{"projector_out": 512, "decay_fraction": 0.3, "weight_decay": 0.0}
Rows from block 5 of a small self-supervised image encoder, named by matrix and row number. Rows with one number belong to one channel. Each number is 128 + 32 x the weight over its row's rms, rounded and kept within 0 to 255. All counts start at 0. Numbers have three digits each.
After each channel's rows are labels from the 100 images, of 14848, where the channel reaches its highest value: "colour at peak" is the nearest of a few named colours to the mean colour under the peak. Only what is clearly more common there than usual is listed. The data: photos of plants and fungi (iNaturalist). In brackets: how many of the 100.
# convs0: first 3x3 conv (model.blocks.5.convs.0.weight, 112x112x3x3, standardized in use, each kernel summed), inputs 0-111
# convs1: second 3x3 conv (model.blocks.5.convs.1.weight, 112x112x3x3, standardized in use, transposed, each kernel summed), outputs 0-111

convs0.17:164151137155126146035127163126133183139147041115112160113123149174133119080053155097106143107082082150107176134101175180124132134103158106144112168126079150154081119129111142198059147137113153168119160119161157111148122093136170142219132136175137107110102137129140161151084093130151102107071133108134145119144143121136144132082128113050
convs1.17:118123075174133090099131088110096183136122079102159116183161168136102104133083094067109154088111153121053122099109155120078145140131177114106072096155112111084126090133096178081071134165139111138084138097120129082117119120135105103217095129123075091098104095141095110109178107130099121093067126108093104093122131163103113150119149101053
colour at peak: pink (45)

convs0.79:154091081139145126097150147131121110001131123116134124112144133143163143184128142098133139190078128142113115154112167109107192064155091116147128127108131094179089072099124077165115144108069108128135132127122170135196125172133147219156146154117081101122133131166207115130107110080092153167102155162139098147101107093138129109138152150094
convs1.79:132147130175091152103101115116089142078195122073168127115133119103160094108109135121160077096161114139098147070162138134097108107115165111108133139111131040134066130136158076133100153116144088090121083122074199105140126125157079165147159129159135110136131152142127154166077118120154101128072140154143117152126045122079161167125089160029
colour at peak: pink (35)

convs0.88:153127103156158079175171105108176146115067185091128126104104125164142125145105110090144114145125137106157137165058110037173127133130140157138091100129173139092131097185099151136071139121129145108148148168096145142157156139082146119113156104096090142130118149158109119086138219065110161135147032100133141091140158105148127090186082090126
convs1.88:128168204153077123104109116120158121135173133133157095164116102136074164099056143154099097173139135157133102147111049062163186143122071117116087111153114160139090129091171086081148143136127108145115107134101122117143177133073076134136198110106132144155124120132139161096158101102061184159100143112151064131087177147125164101155158091110
colour at peak: pink (47)

convs0.38:139033123099144183138130157169098121071178151091139170129086154119133147120176153109142136179125117095161098131156098142118155110163119109163135102102165155155117159167168078069121142113084099125084107147071151137146044169153182161093090097121144145163125133154068143155158133123095106193151093150125135104124124111059103077108098083116
convs1.38:135111131078148144160136106097139127058172159137181174059131093150165113169159126150086105125113104113169201113080108125142066135104117133079063081144151162091126072147096146085178092131148145095131087156146129155146162109123121129105170123094128156153139118145101125168089179114099136125170140108075118086139100063074134132139105066190
colour at peak: pink (40)

convs0.100:151088113199129149180044138086094100084105141128132151111115150159136187116137120136140131088104159145064175105110064149121173095153108154132144119046144095153141109162163079114112126155131089121105117055147193145090140106154111138102090140139108079138131100175165144121109109111128155171093122090158166133153134102123103055082127139058
convs1.100:147121104124123182124152132127162113058153061054142153138060128137198135102119114129129091122146061131111173137121079112116148128170158147098145107087155077111095111139158141114118121113099099134113086095111072112152051153150106142122117133137122104157134144187107159170022172136155154141110125107139163070133118110178159114054122145096
colour at peak: pink (37)

convs0.37:156103067154156094128152055140125019118152099132134091113134101121130147127149140143132106153163121138173116111168097135131187089138075123111163079086089175111177118156169120186125149132053189107115115166132189163162085134146154138098215147096124140153175121146180074096137132108109152105124131139109090170141126108155092101139130121127
convs1.37:130096135162066160148130140128079111135153145162136071103125138097072082128173164187128096133205120186106158123142209153165131127131113114124112075129108106106138063176117165148162192142136126088118140125154130086135137152161138121156211130150141142161160117117118105057141125163140126149090192155142170155102155200108112150188131106111
colour at peak: pink (31)

convs0.90:164121159199057051144192097168121126165125117141072087120132144160094114115124135135095092095126138166123153081121162153164174158119162112105110114095172095115183120147164063160152178118118130105128142113109209130119115161096131071144151116160108099097096085148150147123084144157125125118170116159143174058146114108056136094089151141162
convs1.90:137087042126119080120156048163130130153067161088109100100145116119128112144091119100095082052087124084101132056077093107119120116152119136082138120126154107103102107146155099078161109066146122100063105111109107116094174108118077091177082126104082124148093109135072128161181116101144091116111089136093095077140120106092131118145103130150
colour at peak: white (27)

convs0.32:160093131092154154117098141118148115114160070117122161069115110172138103174115134126078130134130101095155148202150115147138107049122111089155164164132156108167118101152126095090128148053143082167158143089127169112175133119140188136138108178111129162161090159148216133108114105094077126187125167131143085173111089076173161117093180137119
convs1.32:171132129152145057152159096144134164115132151118111209097177079174127117164128130075172095122127164108129152107169139133065112131087150113087136157125180147200159116125143096139133114064161123115142116136131160133117192086131158131076096117184066123115158129108184131131126155151109154155141155126126100161137060057143093100119126181056
colour at peak: pink (35)

convs0.6:107127129090169140134118128091101158111096183143149145107087106146077142112092105128180108114152166123106123161148132128138143118087055123229149143090173121146159147123190160118059147137132124172138151155181136098108142082186115103106071140153147175151104178076101122114133107151149130164066169095081144084157071201142088119111131127127
convs1.6:117144121090127135124195115113086135112134115112186192160108151075152093101153188129126101168120087158117122065168147151139130169107141131192138110089125115148181126156145175120060148143154112138104161095163119105153057172172122116142086151108085177157094193118125109119095155151167091078097147126116168125138090155150227116101095117141
colour at peak: pink (39)

convs0.49:071127154141161147162187125181097121150067191113120157143104142082158067141159094150145164137129118135121174106131145136085103141143074157116152113110132117076131117140120124155157148114036120134128120111131130130036114143130102178144102087129115142144209094125154116106170143151081147153143148122121139126158132155123084059238153133171
convs1.49:134112106108116113114156115102128149100129131100167146108069149090160146123083158157157134126140120152131150166119155071123153124053116120140131114129131120121102137100183165165169109100156148145139066168168187152102134125156099150142144104137132133118154146118119088147111142092000154106114108112109115139058149122113123157113139204096
colour at peak: pink (34)

convs0.2:194132134102126072026117168121104109104186125100133120149160149127124177098099154117181107148086074126128121106144138086062129083172096120127129218120216107103155127146116121117111125147116088144122133127139114133107127178149059093116137126142123081141168096112157130159148112136102085166118184162110084093088143158114114173148129057134
convs1.2:119165139111113153097117125177096083140129109112114150128170097116032160128107169120109177133102130117092118137166109131116118121105090121132156218097148133150090153087063096141153120164117098101118128125125128131121110120103087170145159117151122158062128056176145144161098131077102163177177156194142085175041169157093125123107122099177
colour at peak: pink (56)

convs0.57:133117117134142116075168149106141027135127124103121161173164156156107131101109159121117108173117070114110121132144110108080115121155091146100142138122161174155153161144028076123160086125115084098130133135163133167142044140129095094217111180145133165125114156168149163185112161078093043123165140153122088103102114135125121112139131112125
convs1.57:093161131125135143100056170129110118076127115145159141113132092140088120188142182109051176100115122124095135144148186050092134127074116171102127148096169138127123110060108112160137113160140097075142133159098106153078134093112094112153148106157094147082160113159176154158144159092062180171180127174128103146064130156084111115097115104120
colour at peak: pink (25)

convs0.72:118135116125145122107067122134119081156142068123179084152094090079122159148135115090141170060141080157116144087169163170150154032154112127158178175083167105124161117144109137164139091148087110112143148108198147130150169150104122123123107111151071130204108125136170136153121098106136163088105149120138140099162119070160079096099107056115
convs1.72:159113182178066135152100132128141126089129103107131097208081137117135162110133063145154121129182092126082099108184079146178154123131122131030144135082113048145169140142132137188118147091110116131167139132069095144103130123140152060140133110115136098155150146131150190166090119130134133115206117094166179140096112123145139125078160124122
colour at peak: pink (27)

convs0.40:163156111130151073107151122166132131127173089113121114129099180133129100064109140161123151077151129127156156125161146160122104104129081079117113168163095155085107132186175096160099193120089127171098085118109181181092068144154150119102112103155147144198190079102215172114156130133114094120115147109131142141119103145091177111071157076108
convs1.40:134104161197097120172126135143051138117160130155118089140131155152179107117056153146140114073134170110128143046125156184123118114134108093117158139181122182097164141165153087148116120155147153123120122178100109146089181109200093118133209078139179122156125100114156151115133100151149101137147119157118155139166156117060180169161099081138
colour at peak: brown (70)

convs0.13:110141107115137119105119110148155156145181069149111072122131124160179137134109136115148145143161112080133150186120169151119156071109123076155158166119099144136091142194119109136074158124016127097148156153092133178129033142126122125080142107150153079153125140142142149102100161096171105120099106139121077170175119151132174115038168128120
convs1.13:139095134177098090134155108103125133174129110144071045185207107194139081082120079167153111129130143063109080108111176134120126133160144126134123134161129169088126151160126113142113103142130147107157147137084156065143153091174151090139108144122113084176066110114100127089187087149194106089123100172115132125180095157093106126139109081120
colour at peak: brown (63); black (26)

convs0.89:191083087152196152130120124137134154105119114129069151069104138105145152174134115152078107179093093121131168148149147134056169141149054176105143153135156115126207073063108139161152054118123129103159128143112170134151146123098141096149137142141097105097085199141129175052101158144113133144174115146129087138139097097138157162122138107105
convs1.89:104108101154178107082141031112071151099121133073129165117153096079088146134113118146121117128132166144129127128124177115045142119089117072145081133115131157149113132108149120133139064098172146116126093111122109090102142158122114092086115119162054122116085141119121177043168092124082136165071157119129142073126117104126151123139192129050
colour at peak: pink (47)

convs0.44:122119094125168075132126106176118101133142142152074145123130125116117080142196168156187134165162131114151182143148176107191166131115086115134139114172114148115172093167067158128139153086153111110133174115195144132084078151087208104097119116126055172086113174145134165094126135095088125103130094124118166115109091094095119135205114112171
convs1.44:141094119163138084096114039147135117201142170160152145127146110124087123163090165147110137141065174120118182168159157115128167136109197073114163089161145143137114143196184129168147081064166152131124148126162140150038180176144097104105133140154094136086104147161124154102181102106142126130130102093116139104134136092086099146165120131102
colour at peak: pink (25)