config = dict(
    train_examples=90422,
    color_jitter=0.4,
    depths=[4, 4, 4],
    projector_hidden_layers=2,
    lr_schedule='wsd',
    decay_fraction=0.3,
    warmup_steps=1190,
    weight_decay=0.0,
)
Rows from block 4 of a small self-supervised image encoder, named by matrix and row number. Rows with one number belong to one channel. Each number is 128 + 32 x the weight over its row's rms, rounded and kept within 0 to 255. All counts start at 0. Numbers have three digits each.
After each channel's rows are labels from the 100 images, of 14848, where the channel reaches its highest value: "patch colour" is the nearest of a few named colours to the mean colour under the peak; "place" is the part of the image that holds the peak. Only what is clearly more common there than usual is listed. The data: photos of plants and fungi (iNaturalist).
# convs0: first 3x3 conv, stride 2 (model.blocks.4.convs.0.weight, 112x64x3x3, standardized in use, each kernel summed), inputs 0-63
# convs1: second 3x3 conv (model.blocks.4.convs.1.weight, 112x112x3x3, standardized in use, transposed, each kernel summed), outputs 0-55

convs0.61:158107106122159172115091113037161130133123107083143107141123110125122125139161182158159081149159137135175071121149134126101123080200097189143145137150093152125102047114085159082134105101130155
convs1.61:099097125128123099116122183191103138176150129105137097132148080176149057096116122090139163081088143094129120114116174141051068098110126087147068148104145130118144120135
patch colour: brown
place: top right; bottom right

convs0.101:175123166112125144147158118133105162098061116111176082131072140147157112111158099104172139115121097098166097134125125107110120153172118126084159119102112128131127156142138095163163129175153000
convs1.101:167106142157117130128097086154098127133161150136140074148160114144074135175102110155126153098121135143086117151164130133166148073170090139140081134154083186137113151124
patch colour: brown
place: bottom right

convs0.57:105130138173131172164089053093100038109099112098142119115137119144118087153131141116134160120197134162095179183169144143140171137175118189138166118122109117139053097112131107131088118115101139
convs1.57:080119121101157105077163135171131123154119161166083124194103116117151070126160083117141122107144121137169117148131149151119044121113073114155166168143087119157149127151
patch colour: brown
place: bottom left

convs0.63:132145172136118176079166137142139128152107111103118111145134148141090124136175136140163220190099121155117059105162104159052095067113079187144107093129102107104109097120122164133145171159135119
convs1.63:096130153031124129193140125105170120172126129223122088104140081102131125116132101110130153097121110124122065145122121162113031119128142115111143176144089124119179150106
patch colour: brown
place: bottom right

convs0.90:086127095192105127115131157147130104117117156148091151081112106168123137136122135140123216153122101098133108103145077164123145134069134139123093119088109088097160240143195126094136129120142076
convs1.90:144137166178113098148136087117098100144081116135091140144111168086119132186143116109170084169065109094141144111119033087185143119152131146120164068173095144131116118184
patch colour: pink
place: bottom left

convs0.53:102152159126098133120175122158108159117165113082164124116150135071181120094159094183127151114126193073132114084132203169088133109132145104133107140177056119154175118145169153136117138080097084
convs1.53:104103105151093123116106114093144106133076163154108122088117113111122140120087125127113134122092099064087124072098113080128133174107161122141122178128182095054087113061
patch colour: cyan
place: top left

convs0.75:128162169116136189164113103099115079113097156107095048099128200101116162085140137106143142111146165148130104151166115069091114108109063145167179132156108121125052131155092150158107166137145132
convs1.75:093115128171158121093097134170092156133102151158153109156165148136131085160107159134164156086107064141137056127141169108071137116200069116223067133112130140092121114151
patch colour: brown
place: bottom centre

convs0.105:141089085145105103220139143154146176161104116181147147146120142127127124159097139063111131080080088123115131110157110106207135104142128142153136169102092103140135088105109126089157113220104093
convs1.105:135145106142107152159087125087128187161164114111146087167166127103093187122109072123167188110189143124092121127174182122104136146132089123108129146204116166086096172127
patch colour: pink
place: centre

convs0.85:112138095142159096157157139157094123142095089141143151194105119148088133160086125111178048102093103179105145102151148143151132083146128165096095154099075186131150071128107158109181174116106077
convs1.85:120196117132118177096117103106138155144115137116134110133171120135103183089114128166099125114131132162086065129161154130083162173056154126095166210142108151136152111057
patch colour: pink
place: centre

convs0.24:172117102094063110086150111164098090156102097126115155122123138107141134137122245136173104140131116133143118122176116109144191117191145146152096114193112178148088119123091118075113127116084104
convs1.24:139160130160163111127157126108147077099146145085148146115131117124199079101136095102127118132155197209109107114134152104059132169141138174135155137122129159152105105106
patch colour: black
place: bottom right

convs0.64:075120156154179158057135148116114134072165131167107177126126160114133089125106120134168147112104104146080164172140127108076084190152133129169096063113143103142190140116157113138181157088123085
convs1.64:132149112084130111139140219089055126173065157134072118128120179112097123163147173122123127156122115174159104171100130098185130194145171085093168121111136118133116136115
patch colour: white
place: top right

convs0.2:204162157112123190181136148108045116119078126121091098069138132099093114092131161113090126087103158165111156150166122110110152151059118158132115123184186152154107152150119155127140142165147112
convs1.2:179121148162171100141185113174130150117146099092103141138151122172142158148142101161101159141094178114211197164118175177132171120174163160159133121137156177161112096168
patch colour: pink
place: top left; bottom left

convs0.13:104118119152166091154191125121139085155172179120078098175138097147109115127138152185140202079113158123147159110147085181136115101130136061076115094149038111105114110114147122146115129118132165
convs1.13:120123088167087164092116080153089171096087106085148101123147139125116117087089087098160077131106132106105137127112111102097127107116073122126079115150163110108122109118
patch colour: white
place: top right

convs0.12:144185141098087160109132109133162164119101131202061087194122125138117145105098174121153160147041098081152116106132157068135114159124137146118118176162089103168134123116092153093128105118127076
convs1.12:143063090141125160151099171084115168103132060180109137068134147120090156145109089129174097135154169071112094080146148172096117123152120150081106114130205095177161163126
patch colour: pink
place: bottom right

convs0.14:100141113142133134155141102177129140117114144170143120171128130149155150121093138107132193087088081170128118141101136100123159127098124122128188124069085085099130255132159149082101137145160073
convs1.14:120156142168115131126116124149088126142101105139072168143120138085081122157147120125188126179104100127073177074152071103184093125152130113122131045213134158172117142201
patch colour: pink
place: top left

convs0.6:152125119171075079138124101224136146124108115140107087126176053143158178154138128141122168127096116123128107083096122155185202111137112152095137104087086171118110114150143119056127152156138142
convs1.6:130124086164182109130073090118103128125168130095124165114138100179146087132163126122187088165156105139100175168169136085113140120043162152088178143184184127160095115210
patch colour: pink
place: bottom left

convs0.5:136146126164139115057191123152117148132119097134162115125127113138153072187140135126143085140153040157123070103158170126138115076103164132094105134200121179148146133109110157061111125090081132
convs1.5:112128104185145160128128149132119071079109117087130104107138148160163120124147160091118110069184157221138107122132117145129153131104111162096123115093173093132145100093
patch colour: white
place: centre

convs0.96:104089162123133123152114162083165097137143117137030222147126117131125137182083128113117154119057129146150079146132122131105146093137155115093097154119133175119140144159136120124137158027154142
convs1.96:132110123115087153125175194127121111120105168144116173134042156121106137069081139039167124167128137119154153146108108111142128141107114191082153165090154103132174102080
patch colour: pink
place: bottom left

convs0.89:139169118153127138138083178011183147135099116091168155107083054119123115122115121149151081125113142112092188125136121132121175127124110180083095138093118161099154080119144166127156121135166135
convs1.89:143118149104155129104106085152076113091146168084182141139159131106155202193071114106095108113064124130157143184136149082138162122124122102112147168144108097162126114084
patch colour: pink
place: centre

convs0.59:089113140151104125187124145043143134150137141106173109101159127103022161177106117125068135116153148144156171146089109115135168151054127114119067125089133114124132169111142123134094111143114178
convs1.59:129118186060096179161133123158117159124156135122174115169066137123173129124080117114142112125160146097210086067156147223114085115131132127096135124118103116126101130169
patch colour: pink
place: centre

convs0.7:125202169142069174074148169119091173120127090165149066125145098110074110123088099132164085180109153122102098079131123101154148157087096152155098151158169154142142123095114194106128126150127148
convs1.7:184137113168088106178065112117122125163174095130143097065091083144070149120115117185113084147120157155151098094130123098132174116092102142120132115157211129138125169145
patch colour: white; pink
place: bottom left

convs0.49:121142145131129123113127091083093066128150147127113065136112168187141143137194069164153174124080115109092207169177106107153135149134126087152097068124143154127109110145130144094127091142137057
convs1.49:132179116110096110125153147131122089132090139137081087098131139134116095088189130075106147142200101126097116177022093136136093155091126144093171189123126192161146109109
patch colour: black
place: bottom right

convs0.83:185109134108072149110147149134087187156093071180168128102160112136164105132104150131117097202125146185120140118114159082090101108066114141164104111152177135138131165138059156108104113145079148
convs1.83:129107124199120081138153080121178164175144131131152098073112088137134130130076177124100134075100112145154110090082154109130112127075127103109148136144115117117157174100
patch colour: white
place: top left

convs0.68:109090108171123118152110113184075151112083110143118169130141100153206075124106156120101159081094127131076212092078128162154191129118139149055143120117143100135143163142167143117100156132129109
convs1.68:117140070174143137068081055141187123129180108083152164172145146067120139123137126108105111136120081128098175132139073103112146138107149134121147071171148185147121114198
patch colour: pink
place: bottom left

convs0.80:090074079198118166124124161134111109079111175159140129047141127148124164160100166076127104140105081125135156126136115099120101161094126143137119125119185059162205115138152079145152123172110128
convs1.80:145143140128146162169126145122111158106155103128158120130112214116183148096141160137116133089121142119142152122134074191162142090136120093099190124119131118114110086227
patch colour: pink; white
place: centre

convs0.10:129104140194120196139119113092143194093132150191165135113075093118169109103098105125127151105117098151108125115154186139119128114146143102037137146108048110148169125113164111199139116136114128
convs1.10:142130063109075143126121060088176128101156109109146151147155128077162162137071115145084116122080168125185111142191125217155134133228079117125147106121140134097125142106
patch colour: white; pink
place: centre

convs0.47:069111151146141128144136159103144179151122090082151135140096091131106102160052132125061144121090169139110199103119166159177148164053152147089092152107112087098174123141167135081115123152122126
convs1.47:124119104153047142147127049171143129111147097109185072138083125110142159081060143168146138162145124101215126083071147145079157114145102088168139083124133148068099148140
patch colour: white; pink
place: centre

convs0.94:134102121118096110084106166255132000124132127112139111175122098130085158145150139135120113103142110129142139135110113143134133140135140097155117168120103127119106108171145100139150151097100140
convs1.94:118087120126092174157142105145150116136134123127145157155074127010116111105156171182155126148152128152120138098136138132108087134076118138182163118030144144166133135100
patch colour: grey
place: top right

convs0.48:142090133165133123094093114128086061164102099147115146101105065118101116121124197151160162136213138105158084123136109122079098161140130109140154151141143170175126131138118096200127140047122097
convs1.48:159106149147125116135156118131200172167128131110138151119135144117173125129048104139131117162073145088110166111188108178181207093079104167158123153132169158100136138176
patch colour: green
place: bottom right

convs0.82:109175174115104171127154105124102108147158090173155123109158164094152084105140103117027157040137172187148141138127162106100124180133121110132120133153069099116083171166154128138143102126121144
convs1.82:128119121088105074087126113117172180131137141104054096117141089167116136130086102119117140136060102081148141122124145087086122065140116106136142187112124138120106140060
patch colour: white; cyan
place: top right

convs0.8:115111122152127125110087145048140141182155131146054120100132114124136126132102200173139187150133098104133159103121120153164183107097126145101077123183152152144117032141133139147099077120114166
convs1.8:185129138150173125143129091129139172119122146121161132110156152168187152103044131069084128137107131102143151178123124114115172075100128173122100064110168132090186113182
patch colour: pink
place: bottom left; bottom right