A small self-supervised image encoder, trained from scratch: depths [4, 4, 4].
Rows from block 8 of a small self-supervised image encoder, named by matrix and row number. Rows with one number belong to one channel. Each number is 128 + 32 x the weight over its row's rms, rounded and kept within 0 to 255. All counts start at 0. Numbers have three digits each.
After each channel's rows are labels from the 100 images, of 14848, where the channel reaches its highest value: "patch colour" is the nearest of a few named colours to the mean colour under the peak. Only what is clearly more common there than usual is listed. The data: photos of plants and fungi (iNaturalist). In brackets: how many of the 100, against the usual share in percent.
# convs0: first 3x3 conv, stride 2 (model.blocks.8.convs.0.weight, 192x112x3x3, standardized in use, each kernel summed), inputs 0-111
# convs1: second 3x3 conv (model.blocks.8.convs.1.weight, 192x192x3x3, standardized in use, transposed, each kernel summed), outputs 0-95

convs0.5:138093114138125119096157100074132090165164117154048101173139133068121136069133109189169131160131159142158129109190118152108097124176134128144173198128062128153130124126126119141139148129128140129176138108142146091129124114125140187104099147129100067043145067137187147148127084092107082171171157195174120151094115151095113130121071124092
convs1.5:142156140119110115177094124123130146124135149085104141119130141132105125151129152033114096135106079111162152156121148163151155153144144131132154150216184186101087144130111106066149101114105086115114106100132080095103078138138100143166130127143098207143152069121121098146150139110122121107
patch colour: brown (75 vs 35)

convs0.134:135128158126081131155169154097188137172087122130150137155164137185067075158134091160165175175124136102116116165121131174140136158131130174122182129104151127146125061115161151186197124112166077136140095098135114117087115063147072088162100145148125170121098076104157033095146119143150083119108143110102166088132123124111121055129137147117
convs1.134:133138152087166088102175107098108124102136105123128123101166178059116122098112100119184167144088111085120122103152016118154170049095087102134103088141117150128079170117128135139143088123051152101069119103071128122181097158164135095153062138154159072123157086129156141110107121130120140095
patch colour: brown (73 vs 35)

convs0.142:155098113142101115131133110113107127139157120158086039113122196104142103192176096137139158101135121144177156111082133151153149083141183142146121076056134154110133126135109124128147146074159164110090101112136098109183168145124141140090109196163152095087167120028131116132128139144116208135122123090092141203149080103139147153120157168117
convs1.142:117157125115133099125116077091099146102180121080076119161161177131146142137077139144083179112144122140094122098138117060161123145178108113092111145155096083126134176095112163102105154143106112117138106157147137160132121104130131161183168117184165115100154140068124121129149103160152097165
patch colour: green (37 vs 5.6)

convs0.125:165162124081119124109161130163162116064152139126112187115141116095091194116144139089123105197163147091124136120166102120067151165164126140109141084134179127193096123066080132079129084132138084128110108113148088130123116101152170110164105112139074214130147170153151164181129164138133132202141142085106121070104110173126172154139135080123
convs1.125:101147102156116104103110142114094074093087135083154109106146130081179085176138142083086121125106106141099076095047180108171143094133111137166103089127088137129156115162074126127068150190149119149114108116121127114178112096101152099126109150130152118094082130139130119115074042082155182091
patch colour: pink (31 vs 2.5)

convs0.77:122097178125147134165147164075131170119118141145108178117101134172106094093138079124151151139092138071164126136110125154112120130192165165128055083113153104120057139106132102102116101181110212170142088139092132152166149117095186076072098093171180090106138120134086132157141161080138174107171105087124119131108090096180108097111142083140
convs1.77:166133107109135092176122122112088150100162141083118098117096093143062146104133087167136066088127159110094105092093112090137081138154095154170136121051136119100137121130129128092120119101166146148115122123116135118103103143133087127117095148135085075139136145106107078133177131111164116096
patch colour: cyan (40 vs 0.3)

convs0.154:175173141182137110117102134127153087137091105126108108148120139130108117094077127117066085071122105235119131098107174156102163110108123140140139136098139121154228110126059063119127097077095137106098104125137107135157143133135098126160118191159075118092118170118188174136125163178160136123098106184139136199111136165126158167120140126141
convs1.154:109106104107156093157051080123106136176140117114111142084125095189096081155049119126141114076127126102141091077139107085169100122129133120151089200113086099148089094132118142034125088141131152141082166097081143115102124138113145101092083083125090109147144146101153104133175099066120104120
patch colour: pink (26 vs 2.5)

convs0.174:173151108166099091163196145133142149138139128179066116106152154134081118155163091161188099190154137102151100112147083117121138172146166160069110086100141142102127121098146136142128094158119165098161060085129115132117136101097144091103119109132056183125165116183164143104144157100120177126155143115120124125126058079114018136121140116162
convs1.174:181115126115119089136186105146096136116158069112114124103101131116060100085106170107119045103174116128099092095141145153147127125087139203114140085111128164129151135134162116090118130099148110104180123119132090161111115153148109109104068093131108106173167147082105102098119172089163161072
patch colour: cyan (42 vs 0.3)

convs0.60:127137148123131137096148191122094142083166097121110133160143158143114204107124171067199137178130126171126110122148135120135051099149153156115126109065135123194092089134095166107126156110125148112166137091118128117121098169087131123081141115071071112099153087174172132122107135114095106133109142188188095129011136151124136165117102100139
convs1.60:038167126156159158108111164126151134116129111130107134126106107113148156163086118062107155145127180115181164137139179093032113142160152135082117183166156136124151089079101091140149114187139137155115095054099099117143118093141112155124150124105134215126068068170127104116090143108093159156
patch colour: grey (87 vs 53.2)

convs0.73:096126104057078094158138154126097122192099144145156184099121101148110096137087144110092125133114108049048165115101094116116140143161174151116101212158144136122141113137163168147149146159106159109111110120116146105122134090134195176178128098123160186102103120129113049139136141125101137059141096129152105114111181137195059096129125143105
convs1.73:194099069134092099100152101128098175101151131094097104099150140055156114038123111129168114093156132143086134124119075146089153124128057103126165108148097099102151125152152130119112108081130166117111133113063089070098131133085102100097120095120138127106112140105106112105116133147143069084
patch colour: cyan (25 vs 0.3)

convs0.126:100155129117167127185105100103122107129109116186136180168115130122077171124142098109125140099152132118142124147166126084153090144115143156132126106152089178119171080115117127100161077128127115159207089103147131186132117109144105086158146111114078170090159178143076152123100204157013133148163136110159129154082110108164073124120052112132
convs1.126:123195105093151169093139169112079127151170200128120092096081094125162141160113112055085111149122094164137115111109091115103140164234179155112127116142118113125125141069064125130091142149174121098126107068078181121166137055112110139075107141129110188158108168143143129116167133135125164119
patch colour: grey (81 vs 53.2)

convs0.110:134156135104114050064120138172094074143117122190094093204165138104165126102150108154142161172152163064095204138088123137135087084137100179156159159125084132141160209121081106151098112089115135166126133123137116133066137124136147140147090137158079118106097094113116116071111134137127127127148112120103161154185162147167123103106105194169
convs1.110:101148116213104191136134095124156125101091113146128121156128146144220101184140117136114124173170114097148131180109139159134137155137126121138138125144133109121174096106172122149139185102142093136125163126186132141139185107129100176169189148145175115078099089115104211096117104157114098088
patch colour: black (37 vs 2.3)

convs0.172:089110138103106152125105214129122085113172113165109122104155176209145068126111143121140171132116104030118145117113188194103128124133138093124111131122130137089088147153141133190110125164154111147103106116128091141121135070196113143154131106143170126204141075094149145115134128209132108133077114125133191137161095119105114107114104063111
convs1.172:129091144106140114114180158118124069131173102149176132127104131104105179101133133174202140137112184133121128101212099144151120057051135108128085159091129191167118122123191110137156089117118155101126102153120088117162154247142122117103127148148162079177142157098105119104142137134139171125
patch colour: brown (69 vs 35)

convs0.10:137087137121150101136141156097069115171125102146129100127092158163133080150156113136138098116141119142135124128123203096153131142091112096148107158103126129154193145166122112141113145101120166114121101120155135117108119156140112114151137166134160127051175144082125105088119163123046143095142080113039046190208138092150134120101076174212
convs1.10:145138114093092116144154109129125125087106152163172106128143193085111098106142166146111143110135153063105136141123171186104120107105110142120079161046118129135134158078152141119107085122090111123120091137162174144086101124099136182065177105175142078176154119101136136118151091171161131124
patch colour: green (27 vs 5.6)

convs0.14:127131119124145140125081084157136082142100102141122112157124132116087056135238105147102160138147125136120172171149077153168087041084118103158142132106115104187173147141094113172144154112143130171193126088143103143079114119146117177081115157141161145105133095066133086120125136127178115123187168115112134189155086097109119068121103157129
convs1.14:120164184129190128156128093104107159166137163096101184136073130145152073133122118207105151105165025134100100119106097133135180130176147146148179135230104110078166101124137089142104164144114123153124166156133063125127141142150126123121105083177202109106098156140194184100145097083108106125
patch colour: brown (75 vs 35)

convs0.61:176141139083116105140103138159093136163209113165104155113098175109061088092134135107090089170109131134091136101147149106128155102180118105162064133113128132194157157138128174146069118134100141127146126067141156116158135163134163091099197098119125195095141168161107188091144143123112177117128092160146105147113064164154117121117116050085
convs1.61:139140170100107107126174118145169153123140117107159132122134107078096112192147114140142100130067151096152138152123170059167163046124105194182115110111140113132140207187089148101140091159062108164151177140084141096092110153086110110104092120082116098120123153150131170140090169131135169126
patch colour: grey (84 vs 53.2)

convs0.99:141117143100113138119111086087111115115157112145134162139131131094129125179202086152130170126133135106125139105147101119125108187179148175082166137116144128174078144168120107109171112113117146123110165078142112122103105121089191131110094111162119175157088099166148128150120099079119101162168158091180254088112054064156122076115087112131
convs1.99:133083155100061109151174096132115106130092053071122133100108131161163158127147122115117150067123106146110068068142111149116129101139095095078127087131135188101098111148124125138094093119104145190115081111113117167116073104119141161099131111081165108132113098105169142141089066100153133105
patch colour: grey (82 vs 53.2)

convs0.104:108080131110141160156133148143131142139185138070205173116112107108132085113158121104157151175097140107151162133110117163100065103138146159080137152122172119108145153167101148130143091133161142145162107135114144056126103040159140146076172131134132139177115167095138100209117166163112106099129138095094104121118076066062073181127094149164
convs1.104:140110140133124107138102094094162143132108127139185108152086105156142152221148050180175121121134101132116118132104170169099128130119135097123090115068162153099133129100067088248172100126096134171083123119123125153122140187143133102164115161094136158130174105158146127190094146124149156147
patch colour: grey (86 vs 53.2)